Weights of a small sound classifier.
Model: 11.2M parameters, log mel input, arch conformer, norm layernorm, activation swiglu, moe top_k, num experts 8, layers 12, width 192.
Rows from block 3 of a small sound classifier, named by matrix and row number. Rows with one number within an expert belong to one neuron, the router's apart. Each number is 128 + 24 x the weight over its row's rms, rounded and kept within 0 to 255. All counts start at 0. Numbers have three digits each.
Before each expert's rows are labels from the 100 clips, of 14976, where the router gives the expert most weight on average: "responds to" is what is common among them. Only what is clearly more common there than usual is listed. The data: synthesized solo parts of chorales (CocoChorales). In brackets: how many of the 100.
# router: router (model.blocks.3.mlp.router.weight, 8x192), inputs 96-191
# gate: expert gate (model.blocks.3.mlp.gate, 8x96x192), inputs 96-191
# up: expert up (model.blocks.3.mlp.up, 8x96x192), inputs 96-191
# down: expert down (model.blocks.3.mlp.down, 8x192x96, transposed), outputs 96-191

# expert 0
responds to: cello (96); note D3 (36)
router.0:166111136146176124100123088137127116092140107118125111128156102095150112141114130145130163085150135099083140112122128109105075131131074121140133113130129143129121148112146143151138118139172122107106106090086157141177158175130143126136116159128112134139161189138108098162141102117138148126
gate.0:117120133152178139107125128138125100109123156134128152150114118106105110176154102132184159132150115110106192154161132127154099186117118145123154139133156085117139136123122101167125194124144113128142112134139126089127157127094131125129137165140126105171145137150125177133122137128112118107
up.0:118128100156164146110110113142122096106124186147112137126087123070139117171140084137145175126153115118087170141161124130147098161115096134114138129121144117121112143097116072173137184121149104143131111120123136095166164105100126133119121148136127087139150149154143102136110153144125140095
down.0:143089099149108161123120125145131177130152093139128107136149120119163141114110089134122125152128094110126131138162146137132125170111128110140093158145154078148115083100095087127129160130113125119148135133159101123133120124104135124166140160140079111168157119132103147140146163171125153106
gate.1:131107091107131103153120118123097138153104131115130150099121137169108132151169097156095146117131134131106113112114136157124137148102115151117107140100171135142091135123092126149108166112106092108139116121119163148128147081127109133143130123145179116124114109133147093127156115139107119138
up.1:147127128160147099112114139140105159126137122135099115154111089144089115138139121083152110162137127120141188160161128116138111161070095126151167121146114081137176124100138143135130120163160128167133111137169087054106118105093150119102126149114118113127152133134133144124103151130104107113
down.1:157159127142142084087157128095159130090116127113104120109121150107096100136107091129153119124130087161123176114166135120141083105095111131147105116178093094151125145102170138107148113136165092112133127127106132086157100113111150112124153146102100111149170125108103129126116221167101102096
gate.2:105119126162143164175111131171129167120139126145194113146124091097157158132139155135089181082138157147097148117121117139162156124104149133118155149145147119110131145100143150179107168149115123145140130143132152148071158122155105101138101114113157085083146109116150163165152126131114151108
up.2:107116114124087149124128134102143120147108103099110080144128111180090113149146181131149164099115137125141115139125141135093157112097185145132146104140145130062098164118096152146122099100137125151104164112135134128168117099142148127092165140118137131119080120137122083166120127146156116107
down.2:115157139147176119134134112117135137099116183124163111138158097200209164128132085115112122093104138078145124138136105130128142133152114138124137138161149156178151141142123108116125130071117101124065126132134126150153147157088085096133100126110154151126143092163121134103117146089126145134
gate.3:103107104098131139130133129161170082133144129137188131139124163150139112145098117129118103115102176121148123124127127152110133072161117165135163110181092149150142152111150119059154102092095163132105130128133133153136100151113157151151151091150144123090124137151105127124106161095169144142
up.3:161128150161091141146116127103096188135111144120082117127126112112117131105156161124121142155131074155116134130144133108152133153082142107129105150083153107120127103144104143171104142166166102156149121127148107109110163097107138125115082151113118131159136114108142126136141093152079116089
down.3:163119172111144130122138116111132123132114116146123119140148131094138163169138124144106205092136096167094109129128100120127115144139156168123120164079163098121104106122116164165091128154134115136134152148122106142124146170142122079131114140116122138129101077131141145153133066064109147146
gate.4:106150122142131153108134087123155094149132150182125170132147117134105090113158096147191091116150138134117137153168108165131155157146129137120154149175147150131167149133164119109146173078117142177176119129145127113119115161105112133089127110134133144142169115105134155109101197159136126120
up.4:125144128108126142122111100140130135114105119107124098058081068093129124128144113111100127125145080151138116148154087078159078159181144123136098131117095109122128160117116125139112145131111126137088110127109141157134202123116144121136140175126142111131129117098112126175136133138112153136
down.4:179129101107157175110129130078093125107061122119144154138098114113122162129150140148202149142134129156123142107124079131127126140106138129128128137107120088156142091121124115108108111111127083140127143184127099125134096150098128085117137149115102109168119123160127120148118104161115121117
gate.5:175123161147151114087129106103168098103164151081074118130159083119147155100121093114131147139145097112110131143130122124114070149161102084130123149120131145138156155133082110115108135133134120107121151114115077139155129161158121105192125098105116137167145104121111139087148111113140126160
up.5:183117162140158107088151077105127099113142160106089146123172111134119143107125106097125138136139093117122133168131120135100108173150111088145137159119149136156128154127091103125100154143121127100112158135108053141140116169152129113198133115121112134177161118123125138076162138102156137138
down.5:131110149134095105093165093139135118074127135118110133129181100120108115158135125103091154148187101077127121134117118170085102140138132110135125134147092125158167171112114078084094156129154102104124154143151121150105116148133118142154137117121137169158132089162125129110163163139134099166
gate.6:143135188132104120121148130101148099144130122156105123107130146101085124121117171152127130115124118146112103092102107152116132094128167153130138114115125121123105132117123137154121087135164137098130127119111147154135093156136117156173133147125050187134129154124088111155137112147164126129
up.6:139130175150099123113142132123158095124103127127131118124127150088108101123098167156128108115130119142081113106099132120100150099117130125127137105135114120095096114113124129133133090130162126079125151103127145157166124173137110171165114122108055198147114168141119132134113071115174136112
down.6:123120173091086188115146159130157105123129126109099128135090175102120135109076088107142084139140142154186168148109136151142093108123113158118134148111091084134111144098138143107164106129151175127120105119124132120135147131147137144090125068163098121130132140117136128133119104124125093152
gate.7:106132148112101151168120147169146110134133131111197135136131115092152143121148150190118150138149105116135155131116136105147171084093128118125119105108117150140125139155113145166125104152139120136097128154143155155127140076124107133127096088128165123122136119072158139156145090119145140134
up.7:123139108139144130103121139107142105136118138170106143133099110158094106130154098118145124154085159123132110122117108128113104136136123132084146107160128099140126159089157062100152171135122119091136137122105116180104085188127144120166157124135076136150095147132107155112120118167128125130
down.7:158130148130125120133092107115131120112126161143099125125130150134133165169123135144099143097084173126142102139110141138124112126145117129112138147133105131125105139122118105115086149131165117136104139140098143166180089184165106156120090138142111169139090152157156165096160084162136102160
gate.8:129118162133092159154187129109149104134102133166132088124137148114087125150152112131126132107126146136159123131126120117123113145119092106074119148176125135148112126134124116146130140156132115166166121128129118081135124171103172137138123111102094116161150113139110119160150161195109156170
up.8:095104121119156131138136130132115111137167123125106133119131118151137141152116099102159172161126141135159111112133127122175098165144149050116109146127176141147124169158148108126100135098160119115152131108183081122131125157159137128154123104148134129114112143138129133095172123142164131164
down.8:097127083100118099200123117143114175130141139161120126148139143158156111165144170114103135095122135143141132140108119148131131113161119114187118125134129133097128111117126163156095095139129179131117113120114105123131094093099116129115123125116112106114157076130119094131120115128131117151
gate.9:165126179134155102092133087104148100084163126091091124118164097123128149106127100100116144138134100119111129160121122134112089155151097107156137162142119139149150152124115113102107130154128134121119155120115068164143139155162130119188113105109121142177155105111129158074174113100156138141
up.9:087151083126102160162116167130104165154102119151170138130082156133129102153131168146146099108117153150142150099132135129157165099093154149105129102131142119102126102126166139139140121108138121157139094141135170094118128099108120131054132151152146098063113137125146108187079135146103121103
down.9:121130102118118167184089141131108133196129105131148114124083134120138130111107134154144092117105164162127116110129153130149179117112127135130139096128159107093079102132150158166161101142112183160115106118111164123136130092121115110106124119132139115108110147109134139172092084124128148109

# expert 4
responds to: clarinet (86); note E4 (52); note F4 (52); note D#4 (34)
router.4:118101123107091099094113104128092130145119123141130157134143145155135121181161113094122112125119122123146145118132096149103146138163134153148098108171185157092123126169114101158153132144146140138165157118060122177120136159108104152113115168170155182127133116158134138104129144101144110157
gate.0:135131102131094110141142131101126178148139137124123127128139177093121143107131091100172191125102133156142162133164114141095105143156146137091102155141123129114188113090130142071116160126140105144123062180129142111122123121107140141091146115153121113089113113144128128107153114126140102124
up.0:114127148103121110123137101105056171133138140129118161144103138141120150115131115098163131120117107146175155135166099121110123137156140122125102168141123095113143111110128134083125176118108113141173124180112096120106096116109123122128116151108131095135149084117168123113176123130097095122
down.0:151151140120120111123154126070169133143121131114148109124099190138128095158135140133111092146122142128134119126150129076151086113120124154127121107091067126166134149137134146117134142159131126147133094108132128114141107114121116137093124105141125101098128140134152122149127135123124128050
gate.1:143144129148118109175142124098127142137181134111088128117106077108132138126121160172198140126099120172084178147175127103133108121109158104118115127117121149099148155097140159190109157136127151135116113142144168090093105155133122128069147137122135123139110123147122119113147116113142106130
up.1:159113130180156149128131140120094087108109112151132145119122121169117126129127154157091095148124137121129152146146099130119106103139087120145120125129157119141141119114120110108139130146160145134167179100138128124086123128140111182116096173119119109146179085151124092124143135107076071100
down.1:130151129138131078117119141074159101113137133135164128098136113093133128137130164111087104129108108136156193119160162121121171155109184132144135133116110147121150083181153119156140113109117182117119079163128108166143131096159152140148117100115161124126122069114116154120158100130132121138
gate.2:160130126125137128086141151107137094107155100209114113103156135151100121164147143116102096091100153135114144160144134133151150172184128142120108144125126106113123138140190108114140159135141097131180182122132098099116155151139137135111109114122137159142131143134125148122107121100083106135
up.2:142166147134093153107143142136132161138106142126184105101151113098145115118105120122124163072160149155156160118141146109140155096093126066115159131132112179127126158134115153123130109138133122162102125093152173132171153126110096135118107080105118100106121154091081100166100109154129131118
down.2:089098103115153089156136146091098127120116126136133171127131079155075097131150164143149126095145127134149093113078135114109172116145130100143147113096140132133118154132126144127090096158125145176131141151102134134125121138134123150136129089140125142127158124144095072128153134128155086145
gate.3:131133126081112167156117103109112135122124106150111138132082173161155150095108138113089148110138127147138093107091122215145185116108140177151147128124127150137103155142135164162097094126138131136105086136110162144184138119148107122125167104141130145130126106140145134170111121125122161190
up.3:129154138156105115145154153168153145128165134095154093119159085085121091132129160134130128146139111112099140160159150066133094126136097099112114127114102112137129124074116107096134143138121117151138181115147106117123114126071139138145119161125125131126148143053105131129120122144124095073
down.3:135162140131128070105153157085118157106108136110112119164145122171127091117133086138177089140108118143132135125141135126155084166132108118109123124145138068135164086111170137105144127164115119128159088113113124094110148115111146125091166143126116145143148152109108137078078165142114148087
gate.4:150115150123090081075125107088127130183131157115152117123136149126139124135130086090169160108069099112154126136171138114116123188139147123112106098148167143121160124098115148147095205128132087155182083110119113128088113124152123112111154163147086114122119133103091136109163149123131137109
up.4:121144124124183167173161135177155105111117127156087142112132141130131132114097132156094110130166157134114119140076112139130124081117121135111144140118068131144086158118134119099139085146142164063075104148142155142157130148105130133157119097079155168155143143149142134117082129145094133134
down.4:079100097115131178145154124135132110097093128116154134081150111122090122128134126135111106138156136130133099135087125108138128095084105125144137143143155141090112084104147138155127091146116168139123152110105139130143130115091125117116106081155132155170141094142116116125088143131145145136
gate.5:110182149131149164172145131159150097057188163133160142096163135157125121124086125158157117116099155161134149124129139123135153122102131163122188126137139131167103167085114163115142077154151127100125114149133162121164112154126139130150110088123107106125127140181108145166097126114108133130
up.5:131094141124134158117163156144115162161153149142139130109151171112110153164112069108089123131094137125135151111137144150132120145111167170133136111104116135126129100123132201150109128098099118142119146140177114146148137111107113124147118117165132112103114130141137151152162163119124092129
down.5:131165173111120132149140155113155115125113152136136117120146157112082105117121170111167116175126093129164128100088143110134136149120159134069128127126117153147117159133159094104145122134113112137125104136112124134148110128106183135119116156141138153147122135115119145103116148136155136127
gate.6:127175162071119135145136079127090101121117170121161126142175134150098154125085116160140098129152153150142128111133116123161152113159093113140103147147119152102136122101125140103179088104116097087094136137129177101116157116136137107105123090150145123105111152135117161187101176128121113151
up.6:111193131109137097132113112150122090150136171121166145124149150130102135126125121191125090122103153131147136111099101110125152116125121122123119120104091147121135142137125121100172072090134136094084124126143190135137145137093109122129141125144129125102155129131100132133113168120160151120
down.6:111143132106121118105116118100158107155102114142127127140158126141106114131123151168140069107092140147133123133121160120127150112120128118145192139113115108152124129104144159116107101136139133110124177121107119113161120153150146111135155124114104064124105128095142094119113121132159162117
gate.7:100126118119158119135140134135120074139123160139118138144160143149082142156124088159169094126179175139172161105119108160176122111185120134135126104132073192130159132115132112101132107116127164119058138121110139136130131159098128084102115121132129139110165170124118128163138170117119115123
up.7:128152144083109123139099097116145111144119155145175099111177127136136125106105093140116118131106120137132129120125139155150116118152113132101158140096144135129115135142127123093131106134133166066127122172131182121135202168125129120125115054157132111149144131115122144144147167154137123183
down.7:144165132128135116118130118140161094120123122131142107112146120125163121158126142113103124132112133139067107126134152107164127121131118115122124138108098118153155118119138156079121105121098092122138180109118100119163147138143162166143119109126141114122082128137125123100105100100167149128
gate.8:142128118138100150105103121118147112136118090191105182127168160215114122173182093137142097102079149124108118141147106131154156133117146188141088145155131087118146135139171104087105120130123116145159182133107108113139150154149145146114102144131145119146133130157179164155137128113126124126
up.8:162117123139126115094073147133146115133128091189112143122135173164126112155148098094077082098094114093118121164152127151125166123136130158142134128161150117148098086158145106079111151126140121130146178114118119137093182162145097128147066159131151113145120102164153148117129111107095145139
down.8:135116101119145196141116153186137131136125145157123090167100134085145118131123101127133141120105132153104116155121115126169137198151091134136132089100129121120121143120104089129127136137128124135144144135128073144130156143129105157118155124126122128140112154145164140140123109138104093102
gate.9:115129153139089108188124153055112118132099093161067176129122113162104084121209141141152119090075073162104140161097106159136153109118163132157115148126157122107099137133152104132127084130134110121115160152112118181117135140107135130138135127125155154163123129135145121129163126143166113130
up.9:143138134156132097149117142116152091149127131127106140130173124161153099129171140112094104132050128130130137170097106116139147140167138133130100110136147078116123126142107104099146118130135132095145173130113086186111132166113178123178095160162123161148099112119136162138186147150123104114
down.9:122126120156129124121122158161116180160148131141132154151115133111125128103117105133137157141135121140102147116195124129147125161130067124092138124140081096136165104069138120115158146139115124127145125134151113093115123153099141125087173161111082141139111092097120110121119149126110148141

# expert 6
responds to: viola (69); note E4 (26)
router.6:158117115142162128101133128126157126107125116145135127171119122156141103114117136130131095154136110097130135129110147122129099135093082171115135098130113099155137107103164099099144093148140096110152124118139168076115157152131122127139189091098159160141076141160126101088099190124104103129
gate.0:136131091163119141116120125156104131111085090150156118135123111130175138086113107107083117110106111116147107106097155148177115108117150162101102109117128119126118097144157121162127121107121096103092120122154114136141147101104125148117132137081144152101106128163122122112102097092125126140
up.0:112119113162112109111097110189092157117136106118187173137155093162147103117144124125119120135100124099144131146131139145099114144132099110151157148170143119121141043137106127128164149102084123152122141125123099132114089098096145127134160151129164090118135140133108074098147159136126140092
down.0:115121158088154097102186154067123108124115132117134184100138122142088109133123117149155189112132085167151188123153134136100105092105112147132160135102108125132149115123136163094105137107123109159145162161121117100102124110092157093170156109150144084155162125108150131094122141121106131147
gate.1:094115131104089105138125103099162137159140158110134126126131132109042131106115146173155131127140123120082143145150126110148103110148131157124158120166105169088143136176110139106151136137139171118133118140106143130141139125138119137098144119156129116104161168128121109151114128164115139120
up.1:155141148113110136158141130093109091116132122168137133154124184090140138164113119108118129110078096193160176139158152136153160115136113119109104122117097116157118139136143128135105153103124119121139113141121060171135098169118140150136115148166128111134141128130133155143145116087146137133
down.1:163148079097143132112127149091158114142137131096140131134145140146162131159113094119140106138111086101114150124138125105120145113118126144122112160131175098113101171114163139079165142146132127117133149111113115151126109149134098104099162156125121121142091115122104153127126167126127133129
gate.2:121129078159099119152115118151102177148172121094184143158132139134117159160120117159151113120149133140163169168123119141121121171133156132178163185179118137127157125130107141142137108120098134154141164149125067177123117120117143130152095157119120125140185126103093138111174109139151148054
up.2:151135137155123175132113167114139095106129134134094129089112145113163165119100128129058114146147083112088136117134145129156106135118145132125106137066133110188127100114123080137139149110142099139101099095122171153204176123118121141149117120132115115138138118179141137132127063104127145116
down.2:129124161123155099116143155137170113127123141154194138132152151150133114118147112100124130114154103115138138124122122133150080123116072135105122126150118142133114102115073083132119108137136102167120118094140139155135138063086152164147120118103111082121191150138135110139108147139148148104
gate.3:182116125142140083140138149115122160141134114131153131172119135094100108123132163129132146104153125137135140134155191098117136143106125119144146142152151106112139089136135126180120157084116167150140133124130111152168146157161127165147113113145168116132164181138149151093150118132145132103
up.3:136151109095113141144146121148129113149126095091140085129103087103139149143146142134119121128151132127152165131135175123125155153098129097110169114125123104155135114143100142137107157150099107161155160098132117135145144127146086147175132144127154143118168176099112150148121135132174118116
down.3:086122138140141124138134114181094160113118122125141119114085122138140123126111136112096148127152104138074172137093146129088116111158121102083132092106108141135160165141125108127080118151147139076149128117127168118157114169088121145146157115107121156103127134111119146116168094188116156156
gate.4:128130171132174145152133161099158104147164127153156164146126164159089182123153127156122146114145128156134145145108127108173110124152108170116138112152114141133169107124146120096113123148119137098169159165160113124130173182141163116127105094153133108100134086129118139156129147105114135157
up.4:147133084158104152109133127163098157130092136073116079120094085087160148113113138112127104110125149110098105099131124128117135123108167108124083151068137149144113154111124125166134104113163107148110076110123127123147117105139111130119120139110104164103116160117127091156112111142162130109
down.4:144108089113166137101058112154146126122137114165109105120152121109169123142162119066088107121137148128135078149115138134117145112136150119155109118151131114110094110117148101138118099112143118114128113154146130171105131167172107175120141180128093200118116142200122111111149110134171136129
gate.5:123122131099052130139114146115131191170138133113163129119162138143104111134114149144151095135045174118124142137158114137092139136140140122134145162117131170098130161139090168117147151117124143173119140128143156119150131102126109118120172134125101126107138112138123134118124123133162151114
up.5:112143122151148097127120139171145073093139140159158156145138063169127083160168120161127090151119149130167095117108110124110137113099137151135142144127163132105119123110135132135145133117133137119104128126130180141131140102133123091161117137138142170146135155090115127100141164111135136090
down.5:093138129187132127176094149134150114135148109138179140124121087141130129109110162126091087164128124096099121105146139140157113092128098118093126132128120125136123158091164102122106097151121185143162116148126151136137144170139126137164118128102156152102115132158117148177077139153135125146
gate.6:129148123119112170147143123173097096109134135102165095130112104114133126132106118153118134139097150131106097141123089100108109160118115132106120120093122107137082150091130114155130133141142125070099105118127143158149123188122147131181155140106133160142127176120134119173118142170164135119
up.6:128109127137093094131122137142135188158127128127094132134136136089120132124150179114123103122135142102136118110103163135134165103147161105144146141137146143124155112155073150142119106132119149153147150134114099136146113062143096154092110149120121131117135108089139140080121089099136151088
down.6:127173182119123086143149142115156078131132125121162144114130132165100128123109176099115118121132121133131121116111145122160109092143203155117121104119091158108133141114154163110117110114123149131121110133132149143135125108150117124108089087132153141098116138115122138102117143086135097131
gate.7:107135118168094141141103113188139112130115138124169129127141099175143155093136117139154128140136145148145139137151112093140116160150068097117103167126157116139137087120144129150152173115159152153138142120143145108057122123076116136101137139107109122143160101147135114136134160175108133123
up.7:115139162147146108142159170117133123104143116118131151124142139115093172179129148151079134118136143130105145125113092120103131094121133077125127134091120121111145208127112110165130108166183140118181128147098113127128111089123138120090106127165099137120129112110124125158115104109105117110
down.7:154107118092142102152100149153149137152120138118139125119133146143136117107112170105093083118133140032102102134073097163152146110132155148116118100138139183118127132102128133137126097141108187096108092148106128149179147159139094154101095119155140189124125153120114139125121141128112096158
gate.8:157129115100129114129149142144123153118153102080089122129138132160130111150157158138169151175096192205137142149146108147115150151136154100148125133156149153071128166092152136138129129107118135110145146150115124149157119129134087142131139157163111142136106152150108126148154124109123151108
up.8:173132092144090166121148101130112153139094096133145156080132137096146103095132131124124106143162125098133151144110122118105113081142102145155108101070108164158115103118123145108077113133122103160077128107108133134104124104097138090150175104117122119114121145122167142094098118139179118106
down.8:124133078154142182118126124123172112152155130112223134085129107138172119133122118157150102107140099122141155076155137113108097150141094142129120102138135176140105087109103155088115132103086125160122148109120133120115104087103131135102100147144072125143138125175146082079109141117070153099
gate.9:146129125166146154106076110175113156142109136108122112098126081156171164086135114116089092150156089081161098146109141114138123133136103065097089126121109149134153114141092108142145072098126137143125121145150100159101147122123110108116154145148134120102158111119073111112129141115140104130
up.9:072168150127157112124149070086181098125142158102120128111126140090089168141131113128186135144219121147132139117138100101164129098151116110108101129170118156104138190108166121109124117169145111154158126157113125131149139170148118106125108117168115114131162156102130154142145157158108109155
down.9:155085140161163140092093165183142130116097136103119090126101120089185174122157101125066145142097129108087126145115137114145102161154137129098106105165110099157123125116088077117138144128118113131115116110122103167129090150138163168122139136148100165128180140161149122130161062115100134125

# expert 1
responds to: oboe (100); note A#4 (31); note C#5 (29); note B4 (28)
router.1:118117121147139129182137112148178173151119168143156105112131143160147181092145102092145156127162083118170119094128130107109148124117114113114120144147141161158093149131117137145123182119115121118133132134179135161113134103133138099144111081167163090145161101099135104141139147176113110151
gate.0:175122176150093153163134135112125116114158129126133103122110096109114138098144145099093155137146111152142162183136133130138111159085098128135121090085137084152159133097116179142137095120116078098112115192147151108122142137142112147152154133107128127110105114135138143118149115101120136114
up.0:154131126119165102079131132115138127109099097137126169142141171162122105178110113129114130129099141138109131111099179164168139085136119117104160138158102124093097140139150100110111132136153168116145136086131102130159109156152150141124095105115112147157151139183141135078074122125140145146
down.0:168139134109105074166132132108141145186146114128122157106142129144066155128102166099153133135139135169129107144111065141156151077124176118148121142112108152092151120163118138141097105117174108168144119112117115145104118116125110121118104131116135166118097104130156135090073075110127115151
gate.1:086100124149111081117169157136139155164127087123105126121178182093152110134119123103137118090104122107121124111132093107116144099114140142178163147192126122130115175161099141145130105127128145118133133135132130127148114115122125115121142158135101131127106184146122116087138136114134090114
up.1:107133155164176145135104101124113128110127131106150142140104105143150157140108096069144110143147111139164166119141163116118112141123089093119105115048119096120138093114094093107113130146123111099092116133119069126149131136124106123095112118155133142135151086151093125116132116120134119158
down.1:110112155144143109127100094150102087118133097096134128149135102121158103122131096126139118160144133066126129161119171091116158099134120141132139085117104141119115121114123132116138098119121162108126125115122096137120139135126102195109136119114153105072119142122099122123156113133087119150
gate.2:135134135144150161092148164101118101111157139107086115131078119127121127100108144112100107140166111112099180136131124142091103088135130124151157136119064134140186121116085116101149059114137115133114169153134105159133150124127138131103119127117116157154113143117122127107093080149160108095
up.2:143154117108094133152120104145109134188101104130159125127134078144122129115137161129132101109121148163138076103116139113144130178175185140127095091115149142157094135146108121147109136124128115104157159125175117135106108102120110123147143154158135128103103173142135117151226132112120096131
down.2:094098102105079148118106159104102132167107150123155123146095136128119142107114149114169130099121138155141089149137119161146178157153144132115135136141205128121107102156113163166148124126125167154168107128137145120157117085083133151121128122126143092121122150085134133163153124162124129082
gate.3:131133111098105114164125104098088139086102101182161147116125114081149150154159125146160159118141100180140140129146100179135157130105130157118117137113160143117141119131159153177089170113117114163132116116142142120144153120124123124109129122150133104089145121143143111130106115114116158127
up.3:108128114084093087184093117077080137137091113157158153091144079153125125116168133151158118091157119150156141106125084158139151130122140121109107107112178145088104122136107134159135163106122128153093101109144148122160140089147105134119114121128155122116125107160150115144120144129119132178
down.3:147127148093085131102134090138133052112111102137163167152113161148162130113139090127084127105134143101118111151115102172095142145150137163129140105127109166129110167135122114113133128100126153111103135125097134167137119185181119149110109091131142142103114124174136151140167086087156167170
gate.4:125069121116113153141119119145161151147093118119122114114137184128120151088129107102167177123088108106098133132155164112105105168115149129126155172186160103110079108142092120155129160135131125098195139128145110154130120130159117132137125127163126109146147111102149100123153103156140131109
up.4:133142161109122108130120111132056136153123092144145147141134104104138134158151141143088114101141154144161121101106098146160174089162161113153116112075135181124128139134145198143117111105102106157066154101116157144127144116118111152118099171112115152105068123157106150120142120094160125136
down.4:157117180102115095172135123078139081090150132110124140120107161129136126130118140122115143138114085105099106126123133121098104093153146167143133130093074134104142147118117129092097114145130127117116107134125104141141124123165125132126056088128181140118066141141119135085104101108152125140
gate.5:136128101141108111103134148137132101129100131119119154135200136086117092154154113136137149110122132121157108121129149102150144141177153165125126125164102139108124130091130128140124172154131097150153126092129099147118103092141113131142167136147106110123110131135130109119171118107113120161
up.5:135166152095112098164112148100075193121143095133152125139139080138115095108090155147132143114092140162131144140152107139128128122135126100137114128102167121090114148182164162192145137127142134172133116130145137123122146138122152133103130114094176137113072117115136127160156133110141128172
down.5:155132154126144092108141138095153102105104137091145126140123097156159126131139116105141150136137101152127156127097133114141121132108123165173150104104083106158143158104084085088102117124103090122118178105146127129117123091109160151136110097122144143138108116161133145090130155105117141166
gate.6:139140141097151141177167146096153124109115139153160121134165164092091120111137140153144138118116165176157132113147163137179159103109123118152128122142156115141089132152189165177129141133122132154123123133129103138138095152138146130111110088168139104094147130134175152135141163123176148102
up.6:138174138086122159194118139119142165120159136170160125116102149077060118140163106143180144146100151152110106125162142136129124147102129146129160108109154149175124101140171162137129164131145115153146128141117157098146099128130126101123140114193117095068142149099129108130093130152161169088
down.6:107111067133121142128073135138097099131124141114146132140181141118170131104105114116105087087127158073119142121083137159114125140132107092166094149107170165128172150128137121132136118129101152102114119112156141148127121129132131148149149138123092120163137108110126116162094080073139120159
gate.7:129112130133147158125156135147178142097131109159134121134137183126116161126096108102141174144099110134111142179157177127124106151090072126133158157187141067131107117151153091142125141125144123132177139134149082115136134139139120138131132102136129092149157117123145097128103143148110159129
up.7:117106099129147169145140141159177173098116128166129112129141177114132160120120112104173159143127111134132140142170158134096128152086091120129159159178162081119089105123130077133119181115141141120179145138161076116125120137122128109131144123159108091132175108102147119127131178175110149118
down.7:144115072145119159117097118193120159131123096155127117154106097121148160140117105115118120130086176135106121143158131120122121166112123115140142145140175077103104093136104105140183152149158114141122164130137123119118115139121143135143177185130072129126139127147120110166149116145121160100
gate.8:150153142186122149142137167116110094086173168092147111134111119107105144120127136126120152140148102146112156174163175108125102172116123125114114104098082108143156138113124096133121116126144104102118155203150170130142157125097127173133145135156175122136126155154112147146164119108148126131
up.8:119114096156128127143110137158091117144160112106188105146118118059132144115140126151134139133131126144118175131166137120119136133130114160141109141081122158151138095116120119119143134146131130137135114179150149136158147108126130140124219157161146092101129163119124103168159132157116138111
down.8:127147101105110146064104087113098143113132126084141110117162088116097120102178103137113121105129135098144092116126153138140108159134082121144098137162129098117165060152110130113135170126122164098125153129114142131132150153111098132192134166128138126117154145154156161143147206137114131133
gate.9:148113117128145159094120113158151099156125115111170092132088124138149149093092115105089137142129114091148098107116161097115117109130147113111119124135055116163109112098122109090112112177102095111117131118137112142122117162137159153119081106139142135113090109132129102112144075108132113148
up.9:120151157125128118160165141066123134103139127143103162129170134111092080163137149157155116115118152155105154135136105189178129117093102155149161132116166121094148142157161154163165119092141130151157110147086136116140151106134105107124152150114133124159134159149145148158105158107118134111
down.9:147135169172124091076131134120182119150136109103135135109165106163098086151143116135158095148104126086152135113119124152129119064116140118119106129151085132148158126122116095087152109143117116104130086126130108099118135101134145165125145131135121119124138155130119107100105150168109087103